config.yaml
encoder_arch: "vit"
model: "image FSQ autoencoder"
dataset: "microscope photos of single blood and bone marrow cells"
train_examples: 97085
image_size: 64
crop_scale_min: 1
horizontal_flip: true
translate: 0.06
bottleneck: "fsq"
downsampling_factor: 8
encoder_norm: "rmsnorm"
encoder_norm_position: "pre"
encoder_activation: "star_relu"
encoder_head_dim: 32
encoder_fused_qkv: true
encoder_bias: "all"
encoder_qk_norm: true
encoder_layer_scale_init: 0.1
encoder_parallel_block: true
encoder_inner_norm: false
encoder_moe: "expert_choice"
encoder_drop_path: 0.1
encoder_num_experts: 16
encoder_moe_every: 1
encoder_expert_mlp_ratio: 0.5
encoder_experts_per_token: 2
encoder_shared_expert: true
encoder_patch_size: [8, 8]
encoder_conv_stem: false
encoder_layers: 16
encoder_width: 160
encoder_positions: "rope"
loss: "l1"
latent_channels: 4
decoder_norm: "groupnorm"
decoder_activation: "relu"
decoder_weight_standardization: false
decoder_widths: [48, 96, 192, 192]
decoder_blocks_per_level: 2
decoder_block: "basic"
decoder_attention: false
decoder_upsampling: "nearest_conv"
levels: 7
residual_init: "none"
optimizer: "adamw"
learning_rate: 0.0013
beta1: 0.8
beta2: 0.99
eps: 1e-06
max_steps: 10900
batch_size: 64
epochs: 7.2
lr_schedule: "cosine"
final_lr_fraction: 0
warmup_steps: 1090
weight_decay: 0.4
Rows from block 6 of the encoder of a small image FSQ autoencoder, named by matrix and row number. Rows with one number within an expert belong to one neuron, the router's apart. Each number is 128 + 32 x the weight over its row's rms, rounded and kept within 0 to 255. All counts start at 0. Numbers have three digits each.
Before each expert's rows are labels from the 100 images, of 14976, where the router gives the expert most weight on average: "top examples" is what is common among them. Only what is clearly more common there than usual is listed. The data: microscope photos of single blood and bone marrow cells.
# router: router (encoder.blocks.6.mlp.router.weight, 16x160), inputs 54-107
# up: expert up (encoder.blocks.6.mlp.up, 16x80x160), inputs 54-107
# down: expert down (encoder.blocks.6.mlp.down, 16x160x80, transposed), outputs 54-107

# expert 3
top examples: cell type: eosinophil
router.3:171109125107162084103094193164158096087082096088129126160138175116117124137131130157147133107191083140148164154082130115083100139181192123126092146096163160105154
up.0:105165095174178142131158124122118137143102135096103231134129144159134127129067141063153097133043160104126118138148144090113203151139125141150105108114111177107067
down.0:109126117171102155153121128120110092186130176132094080157170084136156126142174140116018105146131118200182114139055112178114114113153093140118137148166161098142070
up.1:168064141093154076146049157204155092101098080132111142121096128121085117114143086178150117151169097145105207140119156102117112141150177076115105137109141131159195
down.1:137138122085151099112203207163100142088128139126138171109071157135183092137093106116177111116125095123090153070152087078123168093131194131141122130111116146109127
up.2:137112123121134156147133097122131153127132059218099081098124140213161157153110131190092134149099132138115176121123072142127122138076129111099133064094132155090155
down.2:101126123088121151096131205092154155108111120135142071079149159114113166127169159150000160131142066089160114113132131165112111147140167112102139149115108093136141
up.3:105118179106131102147152135111165158105145147153155086109090171092091134118138124089050165143096152100085118125160103140117136113093122092128169168133123092149131
down.3:087135161110116141134142175150107123086122127137152112095128135093151144108143150130004135131155043099145148101152176151106101119152179160119127182115114084108102
up.4:111187119143160125117163136131120127144100132112117234127134154146122141131076152064142114156055141094130101145148119093130175145137119135152112123119106156107071
down.4:097132109163109172131157140105124122203126175107094085171174084138158177116158138126036105170139097177176147120080120165102123090158091124095150112151158085148087
up.5:084138108094099144130124098142079089141139168209117177096087100110147129128151121153112130149146132044130137159180116149138108112148093163126111102089137094141168
down.5:107115161069138129102126189141162143118132130127125040109116151079153147107154151160000156142130041094159113106157122152110120141158162133102123168120093119152117
up.6:119094199087127138159153137082161143094120150159126116135134141078181085131121126144025139109135122136085128150156126116117124093125121075153144167113143063104133
down.6:089141159076096138120144180134166141116119136136161081094138201066161141106177175155000132153132040110115105089109152146100079149149185121101120176121130133139113
up.7:110172086160158138090100098125127127174118113107127193119129151108108162177071146078123115148093190105158148156170134101192194137054102151139104122131117151090099
down.7:139137126187166157111106113115119118179128148137106095117132076114119137123156132095000103188130123172147074147054111161081113091162102112115137128158124113097050
up.8:168181144150163134118103185134132082129100111106111157123143138104083172102135165073086108123125110109141077170095105119084115149198138138147087157117115134102084
down.8:170119103158127134131114161155114096181123183102112127206156103152115118128099101121173135087127153190156161168047146109115117077153113123093139109124158126107108
up.9:127122097205180121081092081122114161143105114102138168108106154116092115188077136096151122114045187145137171169158160094165205134064133163131093100158117173076116
down.9:112182145157142126150054072094122121122108134134124107110130151149123121138139132100033133147111063193170075115055111170112114107167124141148119169143135131128023
up.10:153129071106169101164119150171087137133109139088095170141125132200102125130099110143215098146098070104122143113123162103123139157133176145140120132106159150138098
down.10:083122130075134126132161234133133136104129117141142100082101169102140137133141186153013131141131027115121130087141126164128090107152159115094116155142109127115116
up.11:098090158184129109158135119122119132172097178110130119129058132121105099177134146139121131140058192139116117140062133160177097181143125148109156113171110066152162
down.11:099098152097134156156135181127128132092143110155128093090100146103170153128178146101041113124134032108136139082123150141093100142139131134092158151102095103145099

# expert 5
top examples: smear: peripheral blood; cell type: platelet
router.5:161120162124137101160119117147153079139138157152090148137117080126098146093121081140117084159089122112126087055218098136118135146138151126130136132177112137140181
up.0:105157163118109101151124137115175131115150141077061156097202128136125126123186130063136156156131088123163116159167212116075094124126180132144129174130127160142137
down.0:107114110154120089109157074193117079131148139115075138192162085112101132149092139076148166076148142080139188211138162086098094153202120137120158181139128127123138
up.1:130109033159151183080105179127177154173158190113130100157172147080165146162120128110091103156099128148126130127103152111064165158146110072093128129138188137178115
down.1:115143125168115152084121092146137118140130148093125156172165061147092126128102146100114114116124140137166142174106163085118127146171119100143140165196146153104141
up.2:135120127123148109206121121145118086138086187092069145135127102189115155090107119110136090136104113128081104092164106132122128128154151119148122179127133140174117
down.2:080144119139123168255089111111125122144140117143107155106131183144116099126139115180172135143137108083056117121132160152143088171119121105122135067113141099184122
up.3:098115124151164113125135119174116154074140098193124123100113197170115113077150114121192164110098121169110077074147092198057117163118123120172167105116154117098135
down.3:143119112109121090094146138187101122120139109094104140143154070117130195104083134108149119126138150126143159183093139128127126120146081086139114167118154164099144
up.4:142101125175104094225121102157106086067068153079085176129109094162128131075137132151101147142148150117070086114086159166111119139173159119143137144144142137182106
down.4:138139127148157161163132097147103150126136175122094183191080140126083215114108120096172095150154141158110173187090130122093150115166110141121122154134140101150191
up.5:142068156158158091103153154073137111103127151118157059141093185158130121125102156151130169141092174125125188158110111163147190153138163128114090102127106097052171
down.5:090132135136150097070142117151133112188110130119071151114094056169065171162133120094150090099131179081167188170129129130103113148144054137145114168117129153132138
up.6:145142139134156117211108122155130069136101175119088158099113121168109155075103094121125090119087084122073108113155112134107130131144157105152135174147125134166111
down.6:111135137153123127241093115080087148142131110132154163085108205172134112122101094150154131174116113113071124102167151136131096143127146098162145038129149104182130
up.7:118167134137134141206141159082067150120159093158123108093108170175139086058100124125178132116112101155088162115113174124061139156180182114141149070126128153174126
down.7:072160138119107092160093064128153081106147163104098131110112107162155140116116118150161122058128081131114129136140145126065138124194060113114116255128115133143099
up.8:104125131097137134149090155093119140128123106102138118115087137148096075111075138092176097063133113145106142051108136107119140145168142221104121118122143155190159
down.8:112147133129111120053148052156095121156096136065142124134133112103097163169098109135136125111142172104146188159137176107068139132162113143096172172126155142126103
up.9:128106140124138113209138112166114091109104176085112143134106110187104130061127115118141113153137114139071117090171120135105110131142142085122145163113152116187094
down.9:111151155107114121217116088140091146119131095138136138124077094144097169151095112157123135136127077103089139186193150139151070155171105093150169098142187111192176
up.10:098139137209127117176134149118059136118170131112167080110118149152111155110111143123070144114119141090092123151174128130096119088123080088134123113072183116194201
down.10:135083125126173118117133074152145098138145129145086148141108058183089156164105125057133083095096135116103144157132157138131069168173101150139115175117124156088118
up.11:143100102120106118135121089093107157129113140119146092201082123101160087139109132145131073097149143121125108212104118090091121124088147170138113128096137090150191
down.11:104104100181166132055147114178170069141117170086094098155149096144075160127131136076147088146105127055120118152109189146068129119137061136136142172160147171085161

# expert 8
top examples: smear: peripheral blood
router.8:150128170110078165181126144122140158123160092145118145162101121143136119063120088171113134114160104138087156097106152137108082133176190088119143104141113098167228
up.0:171193096117138149131095138112117120147094142073119176083147139130164172152090181103096150157105133084112150102146102045133121152143107131165174117094106144063117
down.0:105147143128137145076179029125112121110160155077120123105133149186149119143068154144160120128116125082085105133213094103143147136113070145116144203116119122072139
up.1:143216138108144159123103112071115100153148156085126153108174107132141128163048142089152092190130121092154085117163116121171139120122197125121157160164143137123110
down.1:105155133117087138049161031114107142095142154119119124104114165191176121114093123145162116164105077116101127072170122137069150139104047116112167187132124162074130
up.2:169115089122114142134137135113135158084120118123143082171142078126155103113132132145230136115146100106155117102111121138066127136149167122122141140127150124135110
down.2:116178120114107129104170039115097111116142132119129104114145123175173114128116121142154125120129106103086133116190102141111115123133082147141164226102115144052132
up.3:110129141148070131158127171088081091071102098154102135080178120125088101177124161142090177110153190141153145099173143065165134104144136176127089141100119175138121
down.3:113139127152130103052173034118098092076147150111135115105127179169108101124091111135180113147136122105118129125194102119116141146110047170117144203121131125104122
up.4:171122126092092146143105133125127137051158130117131116121124115161193121091141131133248094132118071131117106111099115118031145118221113126107171163167144114145084
down.4:079161135125113150072161078108106144108131131128112124131180108162158103124117152163159103125111129158097132082195150119139156156107056144131133224113110135074128
up.5:116111137098081149185162119150103138115151116143077097132103133173139103052162105189133134095164096092086139105084135159130078151153146104101157150065165116171165
down.5:159097162107129093147165255147147114108108073141114151124141117047093148131132102166080128146121128116125172116068143131090108118180163128126088048132118127136145
up.6:116128154117145120093145124097125120093155102041098101138088069131159161139162129131040159102088087111136163104145151142077160144112062191148113148142158182056113
down.6:107132135131137140078163034136101128101142164123112126139170137183160139123092119101179116130106097142089127110194093142087143146107043164118139191130090165066125
up.7:164113145170165177156164124148159146121168077091174102115121132132129129145099117096113142166129132085155122137103086165140099104139138175074159079091153126055136
down.7:081163145121156144097165013120092135095170143086139133124136152157171133121073130129170115152116104070065090114199124133123154127147049137146160226125117149077123
up.8:162134138073129106115054070081125126053095093131132158115170080099154156140176125064132094150063171175135074101192150155071118109125137183120135157138138176120181
down.8:110168142116135122052169022104108128084168142099143103123150143174149113081090144094160102142134118083092141108203142141112168138121060147120140215115136147084134
up.9:093104127075115090123118088109145099054114141175117049143105132126178130091145126101197068098113168182114112069141106128072164108189131112131081107162110106103154
down.9:062141125148108134078173018151100149093161144098123130138141153156162101132104128098179133166128139106105102121186109133092153139128052095159150224103092173077150
up.10:067083078090074128107111134105075164038113154134141111094174152136124126113132192106160137168166095105130081082168146159167098199103136158144166136087118095135131
down.10:118168138107101134079162027128099141123141142141110111099129158155154109156097096137186114151113131102136116117212109121081144132132074126153138192095105152058126
up.11:172140134070078149149129167109108111061138152138140125136131143164191105067133135151228085146101092122093094103085096134017143136198103125122154149163129100147124
down.11:091178138092123144069144085118093135128151145138135116126137106154166099134113134128157098130123120194106164108168155136104147168092024135111144214116134162077129

# expert 13
top examples: smear: peripheral blood
router.13:111094129170115117161093095185122050112123138129064158176112105155063139084150127105148131175119107130104074132128106134121071103156071104136126163117142097150136
up.0:097140141144122106196089030105093111098128157150106138118089066191102093078147126088146132129092089099095055034128124139112110097167096106172130147130105152154113
down.0:128124139090143121240130128109116128048124125148147113109151172099140086140143113098144129135117111174099130107086189155092118172137142114130127165098138133149116
up.1:155178137140181074120112191116117140115150078118139148120143180133095138100081130113142121108094104126142150158071131122153110037131166109089125115130117168125155
down.1:086133044159124107060089157107142150123146165166119142160114096171170145163138145156075075134103156156122124110182149120151171138099136107170140100164068155125118
up.2:123146139175138096181148158171148119075179129138090130165128092164143101157132131136175108110153116158120108092108094148199137094085115125139120203147155140140110
down.2:110118094099135141061097160105130165190166124131172158181088110166149151135119138113067128131112142104145107129203164088126160096086131131156149136186141169135105
up.3:135136163175113104163098110164120108103122113094092139115127168159067136086131129093133134105162108140112127186100172130125088135160063123079106131090146086170127
down.3:111139090165145109073097167058100151161133137135161121149136105153156125146115169161061120076114138103125083105242123080176204092078136146129159133133103161124118
up.4:083091107201104157162165091153090154136165151111096111164136172136110149143161172124186149166152152067118186176119194129162094109122070111129140152065156112166124
down.4:139135124156162143072087163124087119181136165109122168175133098131114182137141147065138111152111204089177056161216146134122157085141151134168108066209103168114096
up.5:135141151115120155173112095128143142103119105147130070144060105173130072091139144159150153145191101135096165134076132129159109203121159085135151129149163109190168
down.5:140118160101131092163087121154135103077115108132112122100104109111075170123140122111102114170129108125079085090076104130156076096132131106162123098145113096160166
up.6:102105110115133121174131068154105105112111122158117120193096103147132067086160125126203142183106137075075156103074176121095112158135118121165131160102147125162153
down.6:175122117183135121147051104097118136091129133139159128113120121124114137137105115076216145145109182165099079142147175116096159149143217136150120033146109155143170
up.7:141123151197137120163072069141137131088117104105109127063129168149039139113126135108129150119122127154099105210113153128120080134145109117111109109116135103149137
down.7:139171112098121133037145206104119137140144117136112146125132134118133154130124113153061120081122136084150100082141101170132120180110143119152110155087121149117137
up.8:162158173205124126155102090159149104120086106098101151143113141139069157104131120109120120147159153120139123178082190130074093188168128118142078094089163104136153
down.8:175138132108121112050089197135122124144126122139146157183118143093091125141122128126080129067123100136164126121116080111091133143121161128144118160104094151085124
up.9:138129156211111146160088081157146109133103103101104138102148132139058174103130120107125140165150158118127121194109209138099093134158098111121097101090148086144147
down.9:155144092100127144008112232113110144150124132123145136167128101119145119136115160148076118071129122115165110110138083141117159129104158122139116126116096168093136
up.10:105095114135119118176150154177101088119131132128101100149123192153077126087177134121204128168118081109119191105102188121122084170142126125142152113133154080144130
down.10:089131134134175130111130079094119134181101111131122152097077143156138141133124106104135118147139157030114092090214163092140139176152171123157111114123088142146152
up.11:140118158220128129142083082159120120092111095148103150150138127130054140119132106092156156143132136115107148182101203136104114101153089120152100124106131108157125
down.11:112138098148121124108082140104090134147131148110100138155145113169141164146127141155076111120131152125117079111245144127179167122090161153163122075112134166131112

# expert 9
top examples: cell type: lymphocyte
router.9:104104106150163125137175125157129114102129174150105174115122112129192147131128116112117158099118163151140090092206037088134163039136086130148118160135113146131059
up.0:140100138134112133191166120157152122097143142187102140078159082139173164079145096143097140155160201099100121127157091123109119089171087089094134150122125108184072
down.0:132116083134151096126168069125116137122100128140114103099106105117105107125148131143081162155138148124176127127107137118167142174093141128147125079118173113132115
up.1:134129146127134078080134125123101106105124145087130095173166114116116145074111152098000182155123087111146127111123140125060086178179118118150133138107109128103123
down.1:104139108174149168087104147111096138137120146122143151196115124142149126140070123080083143142125163140159136151161089126131215143129146128193124079165124142094155
up.2:083107114107115145096111128122129156088184118201165139151092112137144070189176149081151184104157143187141134127132134110175111089066090077167138141146117104149103
down.2:080098114123112126161111208168102142121104136121138194121124177120136162153113159174233122122102099156119111113197155169090127115149096141128131119098172133116123
up.3:136089087135154150050160139125137127136114166076124123142154125084180138181129161119096131102144176142191148128153077104137166087111117182131097135119154142061105
down.3:174126155115120128195148120159131134122129129108129139165112157130110146113107138118109113100109130127075107191169090110102136085160166097134126158155145101149137
up.4:132091091094162100082148111164108090114084153084108106148150167138136139206128126116120147099165122101167137125121078123170121106098111155124118208101175135117114
down.4:097124147093161148148129198104150137116146107145147160176138165137156114113112112145072144138107081111091137114139140096095169127128169115157118111147141148160165
up.5:079119080063121129210162109157098095119104139087083125079133177169170121082115132132176137085141092094118097069129158140118110125154082146097128155068154155148127
down.5:102099083158113123070095129089114182116109097129182144172118102159143152109113123083088094158138114154114174120108134116129139161094159149162123064170131148108143
up.6:081175130198101150168116135122085192084200118088158172159076097127101122066155102129125175151166180062106133110150136115115069123147085099145093157104158130100126
down.6:106114123179169149073098164090118136135121096134150160179077149140149130087110123062107109149137168170123167162175121140115189150103143112181143067170109154119100
up.7:114112122077129126210163141157125099094107161075073108111149155207164123105131127131188118086140093110141116104150108141130109125156131118110152175089179145156094
down.7:118162128135160135086108160120138139067140128124150144152138151143179110116122126099058127179143121162132193146137104114108170149099127153183150089142110110091097
up.8:113124096111123102202150086154103084115083189082076117106126116200140127103141128121160119083147135108138112139128129137151110089135097135123122178107170126165084
down.8:098160153125161144062140167115144118091113104103125110144111104091127127114127131122000121203105096159108182129108140115107139157110110120160147147148104129082153
up.9:112104100146173137065175123145114132100112165105121123142142140101178134163121141143107138072131138107180087098168061113107161104144107187124103144093135167072105
down.9:155154185103109108184081060130149134119121127148129116122168152135085091121144125129116162113133133096082066178087102094123086121149132090137116128143139090157159
up.10:128122144153162103084149156129113117105142113086134109160126099103116157115104119133002140117099141140124126137104152122025150094222133118134115138120111132110136
down.10:148142101189167154098060104112133156150119103106108118181090080140139134102112111073034142163125139168151137157171096069100213132135118130160135133127106151112107
up.11:194182141125177108117129145167110146164139146195162170111114125070111108181170148110133171151099100155146150134091178080138129101087110141165176150142194132150137
down.11:114153112172146112067114159100116131133126110124147132200127133159166110117124148073077133180135160179138182110144123111144190156112137149160115098140091100080115

# expert 1
top examples: smear: peripheral blood
router.1:121160135115134099159173179113091054147138191105096124067113117161190148102102098112136078106086081134106077025193124143115149123161138125168159153115124126147095
up.0:099084098090121132094083144089089175160170110083126088149161161167097130121145130154101124031138089051168115150170163129083138159117149141065144131100082172131163
down.0:135134087141125128088189053142138091097136163105132195117093125084124130145110132076056109168142166133172190179207132058106146129175075109126120116137091177121101
up.1:089149137149147090116121108092144123090130050129125183097101155105123151108135122068112128101097149124102099139123122122081190129093140134155117098179117158143061
down.1:132122089170192104093216094126119131120107126136107189162074106153136100133068144061111097138111168108111207190156121091086140167141088130148128075144103144113099
up.2:156148143122169060177054126130126116055075090126105202137096125147119120092093112103146111116079138147098087155122068121074146074158123111162099196130111171153114
down.2:140079106173163136100180095145146143099115133136138164122135121118159121108122141121117174173185207110123119136152135073115140147119170141153086060136143178133101
up.3:107123091106138135150117172119106119150102149087113145049114208162144120127100129092150115074124101174139101072175226131141152126129185135151147146100171150139113
down.3:051132141094128149058185088137138106122135128160137126157141079102105175127135112104030119172142152105124161098132173114131087140123023110137112149159119132113184
up.4:158130145112176098153081122120128099071100116130120197120110120137142114071086090096134094117090162116072088131135103118063163105185157120174093158125102181135099
down.4:164087088170142119066171108173104156180100112129124144089123062142120064153147161096166161145116204112132129146115111110150143073139190167136093047166147152148108
up.5:086077033060132125120148094119079163119130130121106151160145133114103141064108107143079154082120154155126126185150124053117099097072155141103069105108124147120134
down.5:104136107145179100111203099136149109170111132151138177137121101095133109103112123101071128131109197110153180151165149097133157124129062158160108088152136159109106
up.6:119126081128156127144114163148095117117081151088096167066095152171189109118118124103187121103120116167136073082156123110138169114137169149144124133139150166147064
down.6:135139099124106143075161159102155101179131123133141153171109050144153156138166135132045102156117182078089196160127175111125113203099060144061107088141100167112148
up.7:230079157121123105123107117116090168101095121109102147114073124156143079125149145116142224120136057122139131106112143144154175078123148158114162127145111132175138
down.7:134107079135146128124191089169116128137122141135141158135068109107090105137111100121056109201138168131147161168151147089100131179127062151112148097179084170092128
up.8:134151122108172113154113189166111107109085160099119109055102159164131102137108144100169140097129101148134060057136105097155175140114175140141131156133143152143072
down.8:092140132094107133093187193135125141161101117161105095176153072123099153112123134112010136172131163142135180128042146134136134170096123128099133060144107101116179
up.9:132125114139187108126157104147090111089064174084089167105117140185188104147107103135128117083122143139136107118158109110107145104142173145140076141094129183088075
down.9:144118078143154108082234147141144106161111159090131152129104082128204139141110155076084150152145162088107158114151113074104172084131131154124103105114117194140067
up.10:100147154084160138081069068153052141089138146128171124129087127120199083133125104131167133105138146113140077181112099128126129140123143125129137099225124139135120
down.10:109105072151183107052183090176124165146090127147128213123088125144126154106148150075105143131136185117133135157142128085130139181129133164138112127118125144154122
up.11:111128106136117134143139096171123120139114169135084217145073153184119172097104144122157166110148140120133099181122090073063157121151102111117117168128158149116084
down.11:131136093166162119127205068137125123159130186148121197131097135119117138106132143129081111136209208142142150189151169092133108151136091162140105101145097144086116

# expert 10
top examples: cell type: promyelocyte
router.10:162162123186156163117152065126138157150118159116141138042151174116078119152119166096107145174125147109161150151146181126140134183107129159120099060138125099107112
up.0:120105178120099101149130077082087128086122163168042162128169161159158124084127147152083132129148153147147068121123149141136175158096102078082154115195118176155110
down.0:077120104192178101037119108133121143152130133140155112098108111132195139108095136090153128178132154101148080108185098096172207163094144161142158125176112144071109
up.1:177179091154179136099184059106106147141087164081136095072150181124074110170104165092142135116126124108164128157128121153155134156085146174158087132116143150092073
down.1:114153170073121090210203157104122140156160121151127111134125161145127070125157104132093113051138066143068156092086116143097089094157137090132138148136113112140106
up.2:190159112190175114135181032131111135095114134103104129128141128147067123130116134111169129109124154110130098170140121159129097130129115151155100124105133138122098
down.2:085155122078125127103196195094131128164150140177119103097131194125203065141100113108200150079141119158138108049122147101160189117090146096141156148142126139140083
up.3:153148150154158124082094118139169099111100129087124137128162114114066123147128144119108144124133155118164123196122139111081101136161093132125079121106147124072110
down.3:137176133129120125060041169132114142203113141141159143141118101156096097105118133097145140090115147116190115168077124089156164170123175124123162121156125144086109
up.4:095086176103097081086187133148141150131150139144107103140112080142109210137132110096133122079106138157141130094141178125116097083149091123179114163150173098189141
down.4:113155122154134157031129132113146125156116129114178130134131081114166172142117139111152136144156148120163119122198105075159218116093158175141135160157121112082117
up.5:135126119142138122163105095156109112080115160118140121159191138160143168107062132129113084070131085118055087124098058141123126133158137143098123137124148170175115
down.5:134128116140137136031166151123105125132120145115167108118111106107188158136102114095174100167143157128171087095199115114169205118104149158154121142139119141090110
up.6:186113067090143125161130131172030172136167103115078161172088180134114175111125119117158092081188146146132092189142133138096078174172112135100124083160169129169110
down.6:133138088151147135045151147121141163157134139121154130151114080101178166133110149084180136165107167106163105124194092100143191150071155150144126160151137151075117
up.7:113154109154117073143145139146132124096117139155064169129130104152182176107142151154092162108146120175146095044081143124138113093175078175126144142125101200124106
down.7:128104117157148136012126152122150156154123124116166127144136111144140183150136132109152132155133142133192104141180138076165212140063129166144096131150122168087093
up.8:123169163183106172088065073110173158106139100167174101099110151066094117163144153071109166172158170133147132151124157079159143180095132136122112079143115052104104
down.8:147126130126151089201089057141102098087108111119085136116116153163081131116095121111078086090126115183094149140081147126080111132178134137159120121113127153127120
up.9:106138143169130165058115120115166171143141115136170120089140120069117123164142147117045140164111182122127165154137161102107153142126168142113104049165096098080132
down.9:187111122182179124046069030140114117175118135107134121145117081074054137128100120053113138118105182089132125183141117086137120124110132129136103079146096156109127
up.10:109052090164117141110159087168119125115107113121138137211122191098107137177142141099190131137177190122189161175117143111203086164096072139100122120113159088117094
down.10:119101104162150107117132078126116119063127143104138176140129106134174114127073129070121125106104167224147106086142112158166165124127182130131153145132104113090098
up.11:120140161149155118131074150146101101073143119138120159104102148148096123174091127123188076180122129084112127187131068134121104111105093146089089194146138153157111
down.11:110145112169114124041132151132125143152102130124164153120098084101165143131112124083184128154116147126189120115162128098154211129092140134142117144170111145082093

# expert 2
top examples: smear: peripheral blood; cell type: lymphocyte
router.2:130120162119162088171125135175122081132129146156090144107127085133096159100131066129120095172088119101093101040195119139115116129144142094128134119158098128137151
up.0:114147172138135141186180131120136158098107121152118127070146161142171098068101139126166101150119102136098176135128199144044112121188158124115147069124138151182130
down.0:097133082093115100068130070157138114151108120125106159112124076111172156131100080128116115115123123101118129145104109123105142089145087130154135249117106154102110
up.1:156173151137160073148088151142179150089153093098192146139135102165136119099123098100183173135162157130157120090052157134099110212159117096078118154161125122138140
down.1:126149156148129156078167079143116141168107136121106098140148085126125176132077159087134086144146088091113133164131134115084089125138085147137169187087126136100119
up.2:104131146096165099142088119161116140069079156121067131067141169106116125081040108095072093108097220122099098123109156137084146131204089119145079096142120135136092
down.2:122126128158158142033206163166136127132142178118100101138126064133193171121118104154146094194103157091128136111100119112124105086146103135135131091111131160150123
up.3:113130151115124186126129119100096175134195134086167132090172151163098092074112109144096154112149124158148155132152093163095161132159076139154138100114142130065101
down.3:113150103156172118085171085145121110159091167108098094112149102140126142128142110107145138119104141121126137124086149128136102147163087126144141165139125127080125
up.4:140133159123145128070144102127135201117150049122165101064133142080102177102128087108116122140081161156146095170138111158071132093166128119126128097129112147115107
down.4:153117101131159093080137141126145102162073133102118079120166051169137163134133113075108125212135170159148180153092112129173162116142098188125137164135117166100102
up.5:147122129118112144109083128112099149112164159139145156153143129141153144170152144138013121130130152101151173130145088112120140141140146141108112139131129133119149
down.5:154139116132184123043188144162157096103108119119068148140170003101125128116073097116123111160127156167126168169090127098127137145129114144159113178128126141056100
up.6:125085105116105115195175145169074103128085119062100153124123126155140102118135094102197121139128167139089120123042109128104130147160198156116105118102158147132114
down.6:117150149149098145084154081182120106141102164098136158087121083145107156109093098079099117163091132080167126130099120159157070151140062078149133186160116130059111
up.7:139126155139142134143159203127126159113131155102143130104090169135084128121108084151189149089154151097133126123102145159110130159219116121117119063113116175119157
down.7:185118164148171092067157057153141143140120195128082166141160078117132140141126129076138103148132140087147147144101138117089134157161115150157167164125124162135114
up.8:153102183136127117074145171166154080098114126068157086119114064101139142162128108147030114116124122157138128175104105165147109152148134112127163132140100164132162
down.8:150135138172139115025135117169129102101150153133085149113124055134134140161114096099101071147133144098144141162077122104088143112139115161184064154197125135099167
up.9:139111116103146128110122103148054116141138169127097130145093131087154069107112090143155105064060157114171110120109116149089176178136149126053112068116140151156098
down.9:100130114113146121051178123102129105130113142061077137115151067091115139145136118055171106138103140117170143174083190136105142136127125137112136161177104157120128
up.10:077160163146126151195171125133129151126158124128123135078119155177122098056135098139176127155127124098083183165115190115049104148181122090120155063122116106164166
down.10:103111117065137098108160104152120076124122148108112152123121125116175188160090136157145105103132090105158085105196115129048166099179114136121147253119146159134093
up.11:148106177125088111205131116172120125107152134093088145121112121135102091077096090103072122139120157141101093104105142122063121118199150094200119144058094186169094
down.11:128113130129120116114159121155131079179098147139100141145151127150168160152154104139160127157131137128127120126127134114139145129092096088136153117153141177129107